{
  "encoder_arch": "caformer",
  "model": "contrastive audio-text model",
  "dataset": "synthesized solo parts of chorales (CocoChorales)",
  "train_examples": 39062,
  "gain_aug_db": 10,
  "noise_aug": 0.01,
  "n_mels": 64,
  "hop_length": 320,
  "input": "log_mel",
  "spec_augment": true,
  "win_length": 400,
  "tokenizer": "word",
  "vocab_size": 56,
  "loss": "softmax",
  "embed_dim": 128,
  "encoder_norm": "rmsnorm",
  "encoder_norm_position": "pre",
  "encoder_activation": "relu",
  "encoder_mlp_ratio": 6,
  "encoder_head_dim": 64,
  "encoder_fused_qkv": true,
  "encoder_qk_norm": false,
  "encoder_parallel_block": false,
  "encoder_inner_norm": true,
  "encoder_moe": "soft",
  "encoder_num_experts": 32,
  "encoder_moe_every": 2,
  "encoder_expert_mlp_ratio": 0.25,
  "encoder_slots_per_expert": 2,
  "encoder_shared_expert": false,
  "encoder_patch_size": [4, 4],
  "encoder_conv_stem": false,
  "encoder_depths": [3, 3, 3],
  "encoder_widths": [48, 96, 192],
  "encoder_kernel_size": 3,
  "text_encoder_causal": true,
  "text_encoder_width": 192,
  "text_encoder_layers": 8,
  "text_encoder_norm": "layernorm",
  "text_encoder_norm_position": "pre",
  "text_encoder_activation": "relu",
  "text_encoder_mlp_ratio": 3,
  "text_encoder_head_dim": 48,
  "text_encoder_fused_qkv": false,
  "text_encoder_bias": "all",
  "text_encoder_qk_norm": false,
  "text_encoder_layer_scale_init": 0.1,
  "text_encoder_parallel_block": false,
  "text_encoder_inner_norm": false,
  "text_encoder_drop_path": 0.1,
  "text_encoder_positions": "learned",
  "residual_init": "none",
  "optimizer": "adamw",
  "learning_rate": 0.0022,
  "beta1": 0.9,
  "beta2": 0.98,
  "eps": 1e-10,
  "max_grad_norm": 5.0,
  "max_steps": 4700,
  "batch_size": 128,
  "epochs": 15.4,
  "lr_schedule": "cosine",
  "final_lr_fraction": 0.01,
  "warmup_steps": 140,
  "weight_decay": 0.1
}
Rows from block 3 of the audio encoder of a small contrastive audio-text model, named by matrix and row number. Rows with one number within an expert belong to one neuron, the router's apart. Each number is 500 + 25 x the weight over its row's rms, rounded and kept within 0 to 999. All counts start at 0. Numbers have three digits each.
Before each expert's rows are labels from the 100 clips, of 14976, where the router gives the expert most weight on average: "responds to" is what is common among them. Only what is clearly more common there than usual is listed. The data: synthesized solo parts of chorales (CocoChorales). In brackets: how many of the 100.
# router: slot weights (encoder.blocks.3.mlp.router.weight, 64x96), inputs 0-95
# up: expert up (encoder.blocks.3.mlp.up, 32x16x96), inputs 0-95
# down: expert down (encoder.blocks.3.mlp.down, 32x96x16, transposed), outputs 0-95

# expert 21
responds to: note B4 (66)
router.42:512512508520528499529494529513530521494465507500506470525438491503442429451528471521468506481482486478471547453479525510490471536523492481514503534489516526485512517508490517511503496543515486559490513481508480529465534495504473484507507474537492511500461492495512497523514470523461469499
router.43:507499522494521533517477556511473511519470497505525507511470490522459491494525499525495535471498517507518479495507496471481482482539495501470506476533529494448468519525541538498517511521510537563504489522519512530475543520481556500501480535468493472450485459535477545535489479498487491509
up.2:480491479512491516513489482518512460485501471473461468482522481506448497538487562518525518480478520478528505498524527546497516501487462529465510504475521426482532506531506489517431533493488493456527507526483509485497498559536501500528511496489503487510507472489473502523523487505536507467
down.2:499501534504487473481541495525472516507539480528498479441464501479535517548552506481477515519509517523502527504503502491511533488468451515513498508461490504518484486467468482498507520446514483490464467508454495506524458458506521461500487525544482494472512536506489469454494493514520454490
up.3:526507505447512530512503516478474491472482498482489519500496488568483494501513530475514490517501554483515488522512545492510486482490482515477584485526484460485494509537535513436482438480477502501528478499505505515468485497513480560499499504506545506483484496511509497512453514469480521515
down.3:499478487503486460522506499522494545516495500528495560495486547477527468496512468455531501499524500522493483483494503516480544505511483468476509491526541475487481441506520496535487522473473521500524529504452468529541500470497493482471499545508454479460523551505532482498510518534507461500
up.4:509533479503485496537508480542507444460483502455505414487504495519500514495476498504496512477479464507503478506530508499486507527547533477524467523494519492485529490506468519491463483525439462481499527478467494499514538565498504482523487486486540478525522512523497494521539520522505510510
down.4:483528506504493482538532478475556516472534518514494466522481542498526462510466496511500539516524467465526506511485531474494560505509539499517485488492487496502500489509527498544515518491510515504495504526509462536461486466539473494470493499540535536541473521537524500513521469469538526532
up.5:519516504522463505524482494529521479486458486492513420476517493531486509475499495531507498476493467483468490494494508471480474527512538449527455511502511545501549487473509505496513489518457466528490514463499491496495508536546500465502501455488546480533498532538521524505532526540499500514
down.5:452511517495494471532542458486543486479493533512490528495485502490489489505500459500496544517509456455453493480523545510521511514494502526523492510469473493513456494563517477512485462525525529482484486532470472486481532475527468503498489511528509509525476493519558527526511481461526480521
up.6:520512518501526489509461510482499493488490437483503461508482481529483493470491499522491492512528471448477487543512541481494487504493469506536467561492525506513523464469533511521507503529500505533473500582476485485490513513544526490498500484504549484518544539520509514521480479491508516546
down.6:442480563490490523528495482502558485493527521536490525520538505477517473464513522495503524505510542502470471486515505471501512487486528523509514488518493486486500474498446499470510491526493513495512477478487455513492530493442453475496487551514515491509467513495530452452516479513511452504
up.7:540500516522470470539473519496519520520446491520510471502486526479490502510522469502492502478490477495460479470477493475469469517498530445533483482506508531518514471460488520507571503531485456525491527475498488498508534483512501473482462463526516492502485545524511488462531510543459468513
down.7:463516510523522523532497476503520470440540466453502518502468497503482496491497490549460494488484522523458507495482549504538499533511511474479536517500481490499490489524489493469487429521484538485482474502488493479451509535513479511497531520514542496511457519512484498526499452473507459509
up.8:524484517527458516531537531500516492512519534467476467480468452496537495484485473525451514457488477492477538463555480514535490534495514445494497499523504506523523454493481500512512478518453492529526483463489492469509487545493528475499548479472473504520507473506516486487512485527498477508
down.8:503551509444517489492495512510470482504559492502498497523474522477502483484527538465483489531509511504511471512522554498495489509514532561502500520456538472518494499489557478511494458509502495505505493528465492498469540488520502493495501494538504566460471494510494493560531473482523524501
up.9:526553486510480487531470498526512509467468512506534445480514503501514498479525517519510494473505463495473462505491505486514480518531544488549447518485521542526522496463461508494540480511444452519482496508477484530492508518503495497484485493492518483571490530511526511488530510543498489536
down.9:469513521529476500527527492462535482503508525462505495516516537465474467495463479528492542521486495469463537483512535546531493515542509464502483526444455497479531510530527492508486472499489530480504505488503493440489501502463448465482499522513490532490493536475512502518484479504459509518
up.10:512515433498523531512535469448465489456543488427527480519476509494486504504478491476518490501467509467469478536470519472551491496522503522520479503512467511493496512527470500455480452520501465501491481513527493496486494506514492512506515522498513524512471478487503487520489486468455561501
down.10:446526491521441499516488509531536516492497492518455488445511521486491466508504486494525522456545507521521496492471522523474529507519481556492449527465520474508531518501474480520483532480523473463501499493477490441516511494515528474501478520498468511523487515480506528479534507524541483529
up.11:460517481460552519454495490492498530514542479493520510527530515511499500498516533493521514518535530522525467518492515466504525483523492557475476470503505487484475497527537489495524507496520545504503521587517522516462499485447520502485474548468508496501485470521505523478472510482524505522
down.11:488472478483517528495523485516521496475462523493499484465498532481520478509501516482491510452527480519467481518499450536510487519494477513478501442540500525504489511457477547469512502494452452487497524433504490514510518450488503463495539474491489531500525506457521510470515552507477488494
up.12:495528514468496480527450520560507503511451491508498490524493533490475448494521508489559516527512527530488460469486515499430497509504457539497551489509500480476467508532519475505516501542538503509488507488493523505454527477475461513485443492510505517514497487502497478501512532519478503498
down.12:443515529510526504489579464483506482465492501515498498450476537506467539529537463449430512506512511484461508506525479466530497516492505480513525455509476505481499494495543531470510493471478492510524514500495495493504490491505528485521496520488491514493485543543549479497507497524498485511
up.13:491546462447513523494489510500501497477486461506496469517507465562441479487508539510530511520508539506549453528486510483511529468516501540473541482468547483466478525512528508461486508497506517522498497528463504508510513546509488506522516519504530540500481508506520512499498541471519530507
down.13:474494502477484479474509453482505546497497549484485524488497509485528549526487474470502495507533482508466528481508462510493546469485497513479495482542493508505467448483505523520511535469498446455484511493541475482527483448484516473470478508496470529462483536482522477464485509536512500479
up.14:491497529537472476500530495522522499513457491486527472499491505469575547495544487528516467481490474468464496501490475493506500523515534461530461493517528551494494475461499515513519504505461466527504538506531509500520503464506542487488484493475504527473523521508512511459520500527482478559
down.14:535517526468453544534472502497497482511537518509471470536500503523504470469496473476489557503527490469498465471491508523511472537493520522485538513470475477493535527477529501498463477544504467467494470497495508516460499513501439502467517488546509487527488508481484475527471472476463507501
up.15:527509523546478460511466487542539495522432529527504478470484486482533489478500489510532524508491472481495486487498488497475510554523511451508465529512494569495519513483483464532557516524483490518481536492497490481475513492510504473502478497494510469515535475530480504478509504543504477546
down.15:488516482494489459524529505484509504526539502499519510509469513478497494469467495467453483491520482479498503520531570477469498532501536504503536532462488480529510526503510548463478507493493469514510533505477457474438504496517476519472530513510512522500464553507497476499492496473448452511

# expert 19
responds to: note G#4 (56); note G4 (43); clarinet (31)
router.38:526470488520480462508455510531531465500457496507470457506504478499509495504488526511464493491504486497519513494535475557505458542473519492473483497515544486546530494499505489536514526513471478484503533462489528463516529510509500472538529477464506452513515485528445516505505540541497518494
router.39:513478519554483484548472497542521469513472494491466468508510467508459508503488513514497503470500491513480528494499466536500464478486457475506468523514515472492524488493491520512498515522462489468486506461477517457548491511553527453524509454477522473513506526498466496520549535524478520477
up.2:556455524544463481511502527511485504529481518496494503485465487459538523542498475503461497485487484515474550469536483536526476530469497477487489514517489522549520493504482529532530525476517475494511485490522478463523497490516543464548512473490464483486502499488453494498499496548479484488
down.2:467555526458497537510517469478486496494489527518510502483483487542466456488503529471480547470529513496504466488496526445480513505518535499520525476490487478479543533508483494520463467508484516523507521520447494520498487490478494533479445493520528512472504577508512482494512510485530498503
up.3:483549485479503486516546526499496516481517523491557481505484496508539541472537485500516497493506488535475486526456497402490525470528523507514508441527496496483485503492524494444505463524504511504496494504499484555483512483469523488457479531486503535486514486526533517494510502499495507516
down.3:491500489480509514501532465491489466462518493493506518462504464470491521497491509479518511541489502532496511539529491518521477491521475511502527534466492471460496552520492457485493491475513495468455479485520494491501516532552489511517549543490485484533525460442461497479524542459531533506
up.4:486530488494494510532485497512508486469493513479510497517518520536457537452506487502517477495473474542503462506469522479487448466525474522501515476498495514482495516491484520451487435532480492497480509483496493545516541489491493512464439499501546526519486538504519512497534517499422515490
down.4:553486516563510486510457461548521518489495527516488524470487489456546509476464515485496510528498460467491483517534483544467487517538486508489481489478492500513517517493488465539511527496528492520501450490501499484480538541508507481522482506520448462551510482496461478513488520485512513500
up.5:554513515504484466511453530500512504502481511509527493495496477489496569482505478521527495509480502508490483496436471475501449462500476497537501454514483561518503513465473495474535485496489472498495474488508503524507488513501505482496463483510519515513474545512492527478532549541432508516
down.5:487493492516440520481499467516525501525539499516501487484497487478529485482489520482479513515502496520492487472497473485480485505536534538491515492506513506500512484467461459531482505531517500433466538493465510516493535475465464478506484488499416506488503483485488447505516498538460440509
up.6:540455523549484492501487535515526487499460479491464492492510453543490485529492502533458501460484489474492524512551492540457478501472484477496505536503520494512531511499491506512482531527495479499498482497454503469510478553547539480547526466488504505506505511524439521515493513515503519491
down.6:501530500471480533503501494481519537523498511531482506483463517569514499492492484478541487505526509517487499486443533499503513522540545497513514468542491500493519490495499511475492519531518501518494509514513458513441474452457490512474450508509526507472491544535532489485487508538508440526
up.7:566482469505489494499472532506514467500463470486484479472510455512502503519514498525481455474493497497476518511539463506483476485507523498520505504509506503550523507481501534482488520507465457515564454497447535535516499543520527483514524468494521487536504483513431523490509521505480503497
down.7:500488524509509506483504494468511529525480549515465496467481502493526506493507465515535510515541541555486490498483532444452521503517563508497504452509470514532529525492499472490568515490509514514523521526510506509454507502468480507519429487516513477480473505515512486483482483490510468494
up.8:473505506485496499526522514494476526456509504489501492511511558501481474549467505442520476485520502512516520487444468514514495465508452496495504481457529484506482459484503512480483507445517466482474504486487500488530469463499476501517533481535466487441488521451494472493516546501477532497
down.8:460488512505526512485499474537518498499479444483488493495523484487517475464515523528523536452480458478532482530513526508482490476531507511496467503511476523482510478529496484516485555541484557497475505478508452517510491531502491497538465473459491505487528546487536497487515452513556500492
up.9:508536548538505510524500479513525529483511540485560501522465498498497535439513434488519516483475471532478478468447511448515453480523481492524487462524489524480499522511467494527504464533508524507466489476533480525497522492499491481470474516505506493532483505514512499515509506492460499479
down.9:510517488483511486499479516513528490485501481511485524485514489510487444439424507505510509516473454490512528518546509524524532524512499516472523497509518482525485503512468483500451476505519489499458491525503505512480541479493496516530517509507465440524517445508489436521487529511500458535
up.10:527467456494492506509471541527526477456457461500483482483527456562460477495494542524481468481485522483496515518521462528503480494508496498511501525482535472508522502487496528478479520511464463502536492491417517518508494536522490514533531477473515487521508505494460520503518529502493524504
down.10:515470557521514511510528480494533539515502521521509462488554474536528546549505485494482479536503500515503468487494514438490527489503504483513506470492513526504506492481515486504536543483543508487511520496511494485460493486439510500486460479521474494499517533550559519474486499511477469481
up.11:506498549505479504515504505504517557527506536550521480508486516494496530478528471490529518513483490537502468464439504441455499476514497491542505432518511511499500522497497467525557479531523516497493517490497476520490518486490511494464438519517493506512487512514547491493502496537491465490
down.11:452522483500499526482507479540507474482528509490507557493513465476490460513469498502515498555467506505503524519506530536544513507536471531525529494482501484481503485501491474511453470465495526488505456502503491535496492475492438517480531471542511473497518456460508444503471519476484494504
up.12:493514464470529573511527491495488497493514442479483492507504481549432489499501533478499480507530521474514472527496512491497558481511516520492482515478521499448502478494522520501491497537481508523522476551470534547516483527514538531503512490463538485496479507524510533531510507484528495513
down.12:495474457546495452518542496531480483507491517487482518474484528434528501500466498550486478539465500478465534499476522471509504522477471534540487489494527473478508540518496544487496526492544478459524501494511467486485516480504518512492498530502486507478517484461508513525478435480517513499
up.13:554536507515475479539475499516517515465493530518524483490476507499494527481488487511514504501504486509479447534455486495471450463515471508539484463492510536508504534472501495523545479517476480472462473458485500504514521497515496488492447489516531530508504544537498519486509535527439532499
down.13:512505470552509500453515500501527528526519497521491543470552505487528487501502533501496498524505481543486480455483487473471515490561494514503510500513521488521507499519477476553489497509473477459472514509459509488527509511457484507532510510509501449524487498461494436496526543516498448527
up.14:484496529457509513466500519457471513494499497498492551550476476540505471535508537507502468481482503502547512502482533503475520526490547483507558466545487483509492477521486504539488492489488534521538470520512545462448487484495488543490488511487492556513465506515516501519472483506491483513
down.14:543514509460491482488483455491471531476541540481540496463516496502487544536538544486502523504489495473512474447508470518494519492513500467502498498542503482477507498522477487517463495495475516469531502519507498485503444522489501477510513470508552521475520500502518533535503521437557505499
up.15:449462487503505526531538505520522514487529468499468473514519497562471430543498512484512498455526545507541519485499489512504517476502502449483500537461537454509516468507524508476478490486501506517506545491476496491528455523498490494510534487509487480462494527489532463507505507515514495484
down.15:490531540500521523496550505484526534514504520510521483481544481522454491489522538489523487541513518519513503489479555496536511510503467497520459506480478517451475467505512495475499519523528557496490485478538494471490483477500469503483475505502495525451517569535498454490497475533527493488

# expert 9
responds to: trombone (85); note D4 (60); note C#4 (45); note D#4 (43)
router.18:510498504456549511495498488471480530565523496468541524481525514487498480477527542450491492503547490530510469529509510469461503526494546534466487512502474539497455475481542503522518513491516462499518503528519504515494489504474532524490470481483497470486519551524515533496473495479519466511
router.19:520508528480521503472470506448473548540543483500481499482519507478479463505498518474489530509508499517545474516526493459478529460480524511468499541478503495516465451486526497537498511489506474465482529514483501496512462506485514514507502489503517538485489529523522512489455467454537429493
up.2:491531457475538529497455473502496515445488497516522503528498493544466475461489555520558465532496514492544475475468488479513466496509504509489500476490543510453499510494486497483488495530470505500493523507461481545483521535502503512498473521470538518527449493492504536489525538505486494499
down.2:505511482513483513501463520558531504493465515544499511489458512484521473518466499511494498527484491513462549492509490538544534536495492473484510462531495500498508519463489468478528523488511474502493499451492495520469506521524527516514495489516442527483529481481477473532484509560475487435
up.3:458516539527485494474519487478503536530523550476505479498508504482518497521494485495490496481496518532511544465458517505482512522493531505490488497504439474499496500499491442538507504490548559492524530483543488498477515487466495507460454524494467462491520476477517480491490438526512464506
down.3:514522517514544463533479483488451488481468446496524524483525485518478512530511509474520487517489466491512496518495493487518503502516520507557467528471530537486539525505487489524511547512478515521484451506499513462553480508535464512480537449470515515527502535505463531532479479507520509498
up.4:470462536566528493496498513491447497528512519487505524491488494482506489493463488472495519513517489491504529478492514476507501536430520507494498476510454507516526509505495433503510499504540553508507513468549504472457513497490457506518507497500496479526499491502498497522463416507502477477
down.4:534533535535514467505506497474509509488497501465489492531512447476515472506536520522527508534508463502518525492498467507543492472490484497489507524491520543455525506475499504532498502459450533516500509509517481468493523496510560490515486448434451505525492451480496506514486488505503476464
up.5:515407529536522491533522476487504510503551529451445484499478492497499494533490500491469508473491497474532517486508526526488506504461457508476502541477528495506512484496519495518477489515515511492496500518466484500533444493510507489518499445481486483481496518461488533514506459460487465470
down.5:548501478458490432494483514488518505508433501527499475489503479488524515519484528519475528511517506459465485485481463503489456482496495480514468509460518506538510551483493519504500517496506483460523497496477498536469571467504478510492493478541492515477493501556467498510475506470522493525
up.6:464505499533471474478479468488470489506502546468533511482503522459540508477470480482514524513515458508507509521521518494498511522465490494471475537487452506528567505500474442514514505495527510478492492469543487486514541461462440481520504503495515469514550479508476504491479472499498518484
down.6:495522517539515478472499513551514492504468533505519466521498477483522482520524497537522511494450468495524533512487482489536480553519485477504455516519531479427516498534500490496516512524475504525478497500494461515543519494526511480490486464468490475489539482495473522545545470547510504518
up.7:543480533489493502510487523485510499506499461510507478494512481523505496514501534521454533497520477482510483551553464487477508491481525490487474524495523512544508468489507520523512520484442471500493491533447543485552485544491552490519498464489511518544502519532481556502496523469526484502
down.7:479527486532484501488520504494485492485484492468469488481510521506500498513426485534524433492508554506420496463485539527520529506496510516516510467500455495488484531509502517534484477523518503516517498478506484514444509484522481499514486559550473506462515518495533487514474508502484495519
up.8:479505485473524564511452492550504496479487501523520499524508500500473504467526515506521483528501499507542495515479478479532498487550519508483511485512503529438480492529480440514514503544482521510524501502518523535503532525493534522465485520431510498521493466497485541507524516554478519502
down.8:534477482480494522528494498544545538486512488515471482522461488475505474517513513525516528509468513535491465487524464514572512494541474499515501449481538509466492492504451524504539513519512512484459513505482429485510486503523468501489477492525470501488496464466506514528525502489515484461
up.9:559491522450502494502524512491504520523505460528500486502506460490499509515515515498477519524515512466482468520505485487487511479499532503502477501499537537527473490476521540510553518490465475521482486550452543502510447519509583513491501494501496510510466551513501543481468528482511485512
down.9:501514475532487503482472487490495501466531501526479499480510503512460529514491490510515469485498574496474479477506535519492545502507493527494519495478471454511441507505493528440476457480531463470498514490498495491447488470491465547461484493526512482479491511497512426485508481480505482481
up.10:496469542544481524500494505485460471520517481465511519494498493499514469486491479485475513482487466491544507503547485524486486531445511486474506553516455506521567488496462461512532507478493495476492512500525509466532479517482473495543506429470488512543533513507499518503489467492504480496
down.10:520483463525461464484475488528519474480488510471524467515495506469488465469474479562501483471469510493498528494493526527521479532504488510550479496505504499452507534539455497535522500517496518510481523503523506521500545508527485496518479460478493488451516445532436498516491488516499508463
up.11:484533496502542519514448496533495524485528480492520494556466497528464454438485523491542505530486495498512462511471512491489478487519444502493497500465555479448485525514516507518495516556516529513493502508519481534485534519499518509532490515492504488487468482479479516518500528527456512526
down.11:467491484528458493514508497494487487494506538486484531488473459456493496518514478512508542505530457505502530489532476529514521491506499496487540494494490443476511558478484475523493474511476537441537482446479531489519532512501507462488486522501448485469512476484517481519501526502470494446
up.12:482451526552508495485493483494464494537491543476487512486522510490521491532488481460498484475516488500489508501536489503495489564427500486452482499519453513510540485514478463516533527471524501477517507482564505473516509475470453502493498478497489460523523486513478486513453472505499493496
down.12:500525522517482455477486479518510503505473469473504506483494485470525503465507471506529489495467466470503530516539505542527501507497467480507450507477526480496559550565481494513496540531482536480470490477532475456531513498531487496533480500478514484509531453510487519491504476540512527479
up.13:486528476496526563483524516533485552526483525498538534521500500470491504466527504531530493522487502525474494449472452504509447506532529495450489477547501542473488503515493482511514483515521515510537488492542487549466527496493498505474501503475505505487501487515539520498515517548480461515
down.13:516531529483434459480503505466503487482473500488465520487496480467474538497508472446474506511473529482535509528507515506530484476537450514556511490443507483491505528468527475490547507505493488507466500526497502542488486496492523515477468500539472534502516487496554522506506476487520499523
up.14:507525491481541544544449515534487529508499491481519494539497490566448463489514510506543499491507504514530496489476483489507505496512499514511499476508543481441505500523495501480505496558477523496495510484522476504499538525515522502505470496465532481508532480532499509502549532563452493489
down.14:469512486501477492464498507513529493485491519492454503474488504504500491519471504501520498508530468517503497479493487515550532493536442493494527486470510458502513526513485504501473493477497536485536530469528493535479477487525475506500438497524489530492535489467474423515557548499457534490
up.15:571513504468531500510509545489510529524516456544533503513502488514513478495535537487492514544503508492496487518504479503483495503522515512498491477510566540500472465498529535512524527505478486537480495532460526527499460501490590517510496513483485517513472522531487523506467522496508482518
down.15:457487487509480512506498474476473543488524530506461493476505525509496513534514510513489501534505534515456490526490517507507550474502497559540534491487465530495453521511510494510468451483520514480517487483515476513468478501500445498531543533544481497485492501461524459481538493481510519450

# expert 8
responds to: note G5 (44); note A#4 (40); horn (27); trumpet (25)
router.16:509511474466520493521521538497518486467539525468500541534500508493469496473458476458511486520495546493494490463479502474517482495521484509508571465504505488480460526498480522456492479511523511494534514503500522552462502468472451539486497507501500509485432517479518504491534508505471533517
router.17:513533486516522520539522515518504539466534522481528554546460532493483476482519507468517466491492537510494467485467482464509483469526484499522552499490516513506458536489484508469498448499493505529494480498494511528513473470480477558495471512485500503527437510490527494506514529522459495483
up.0:482485555525491539520499527484463476497511486451476483507479492482505470529526508511539490462479500494519564490527454543506527491475536504474491524509487525568510495468511465504514518477502495496508470497484520451508517506522551539524504472491532490498493470553475522494522498506500486478
down.0:519464455494515475533504521499476549532538509526502511500472510527531578501517485535496479518493494487452496504502490505485513493543505533510492538492527506503476508449535544500487475503485501535458512512455480499520512511503475519534526488475523532526517459512454483462495521474473512513
up.1:492509504531524531522486467496511484480504506448530523558443505503484512457483506453490518535454469447510474475488514504541454525509494512480471509509548539490507522486492518486509491530473531515468514525541499502516540482509509503501515519481572487508485484484505512516489514519475525486
down.1:481481476508559507556548498512524485517516474497482473493512486484489466516484530514497503461483528521492464502467456514515521478493474494507468498466570497477470496508504544500505520452493498496522506551465503506560472520492498488490536511479467524493526524472519513496530509538524513465
up.2:502493518528510490497474520490466527533489475534489481465509508449506482572542505515500510484515491499504540505527496531440486524465519458505476525486459463507480486503507443512513547493502512534538502488510498479468521533519505506494487476495447471500526470514494517517470520498536495458
down.2:461534478557469496487472518521458465511522506521516505477507483529511514478464460494518493487525450480530474457508481489486483513485504472505533508485497517498533486485496490539508475461461476459470489484537536516491483454513522476502491468486529496506515491503433506527494451508463518478
up.3:512502505492506553536510451514487522513506530477553487525467472544460491458561501482481514494489508486507515490472522474507489481523519501496517534539509504480520480531502478457498489518453531537491486511498504495485522529517491523477508495439554488532477458508507545528534486524496497478
down.3:512454494470535483478455500557513519511484507491513515485519508503473485526478488517503472500532514511472483499473459532536504494490475538474480495506511480527522475478485457512465516503485526472491511522516497512529519524464471467501484515465456462472577536502539510476551503527510523493
up.4:544484478482516482480476562493505500509463477571480517484578498494532507529514523479542474521487517508493503530477499494469494525500507489516482471471513490513478477481520476511514538462518450515524535539475527502478497497490512559502479506499459520516481511497478500495505523490504461538
down.4:479502517514492506529499501504463473485529503521486487476480506510497485522431503477497524458537476506491515455476555511507509489476498500536523513468462464511536519491500488498462497510517475461469482507538535501491480511550470509523491450492503481482502473523464447547485521478493501444
up.5:513476527506468526500488528428502492552471519510499482476483512519482476519491490499447524466493491504487525516533502504457497515453539485479465531513486554528516465493519509513529520491527444514462487486465509510494542518503497490506475481492495492499514502538498544543477524531542515515
down.5:510497479523538478490485508492485498490474474473547482496494513443522513477503488491466495494492499476481542456503465533518463503463514483511496530541491495508510486466577495496470536482515466506493501518503510473487505510548488455529507537529502460526462503482495479535484552478473501540
up.6:453521488497532465521492510511500533476488480494552534565498501488483538442469503499517469506486480464495508494462508523507476442524498509504460514493541566497491523492501519479504496545495512534444496540513525496516525459523501475539498499527512493518517484494521494508488525512479499518
down.6:487509525490512508544514512487555511509517499458505503466536505512470457469487485506507558508497542508506498506479487503527523523471497522481509523516473490448525507491513491532478489510530453510532558511499511498575459513464514519468492473487491527477476538527473490493514504533497469469
up.7:493504496493517523522505455487472463492489515463512499502454496517464469498477488485512512476473503477506547446485506530538472517495477508490507507518478516493484515481454551460492487545502492496495511465516484498490487538536499504509561477517523474514463470472499492528513496541492524417
down.7:493493483491519486516470534537557544517472496479492503494496470487493489518510503488531516473479486494478477543416493469525528474512505497485457482522509527488488483484521497510501517532481481496472479540484515528511460544472538471464512475468536524505489555475506540459485515491510501509
up.8:485458509483528494537485502490481518510507474494483500497449439460478457526507556463473443499501478510513513508517479546478474514478527464457498518498465494483518524500515463512515503471520473514541466493478548466496474520484471452508525488522527476508507517542503523506493509506495514484
down.8:469474477510535496471474482506474479510515531499512494518531491518524464477494548539504506504549533488492553521509505516537521554467525535482528533473521496520513457512479511488477441514510480516510508497470483556489520469533508514507521440490508514539507503528500526498521509499482540487
up.9:516491543522500522526485497479487480511509446499499540507512460514507493528542474494489515482482502473477507524514493520468510495489496471501463522469523549493528451507512485556501511478472480506526495449522554450493474484547492497543527488493523464485438515521495512530511510517533499513
down.9:516512514465530526575517507504478488487471521521456515540490488464482506501489510476485547524461476464532493526518484499490485476497525516488489515488496515499484533496504492458497525470467496521499487463479523503554522484474516513508498506514487486504446565481445489460468501494477506546
up.10:485498499496511522469527449486494489512510454488505484527506468429530508522517487509516483476534476512495490463522522535499507505477502483473537540500527509521477521494523450474531540498489472554507515534483525490551510497523523537518515491502516504525491486518491550543496503548494552516
down.10:523480509520552487485550501461508524524510499505511501499469520496509529502506486463455547524512520506499423450436528493531524540483510520503473491516496523505524506481523513489507477515486506500554485502537528550528533492463495485503481507510509455496528531505488512541486513497512520497
up.11:496457517529459519523472496528458476506488479449487483482478473526518459542465488514474512456485503473486506493544523506522469495489505502449489516521502520538532467517551493488491494547510525507493495456515502455468488498510520481498515469464532474481540502515529504528480487517519537471
down.11:510509497505523564510489535524495469533480486504533515498461505484465494483531465530541493506533477505500508489497512482523503495491484494441471483496536476461504490487483539511507506482493521493495481511498514481494491512519524488503427486504464519491482483526435538495558525471444509461
up.12:518505453484526537517447545521507505502439492531511508509525499519476446480501542510517508527498508469548478498487488498502461510529513501472487498462558503497508533493468491494514515525464488519536526545475517517472553518497518505516484512474524495534478470498513543522511518519487496539
down.12:458495510567536482507517467522545518461496488475457519496492486471518503495462506509508474490486500520495527489501498561531488536564472500487495509503510494487487522511488537510474476490494491476520523497523457516506520441518422487498508506519484513507526515460535490528498489523496471474
up.13:485515499486503521532474470539513490468528528461532536542443509502467522455477466495511498508466466473485470473476501509553459491515476500496504503524522539483519524525463510489488468556518528492461501471541488493500486504492482485506519510504559502507478497496491506501520525539478539473
down.13:493494526485540527482551520516538559508491487485483516518529527536512482533505521506516464496499528553514511489484499471517514494526504514496506509530543478465493501471533540463502523505498518518516499566494514533563510501473484530481520502470514527451498507527527522508529485520483522456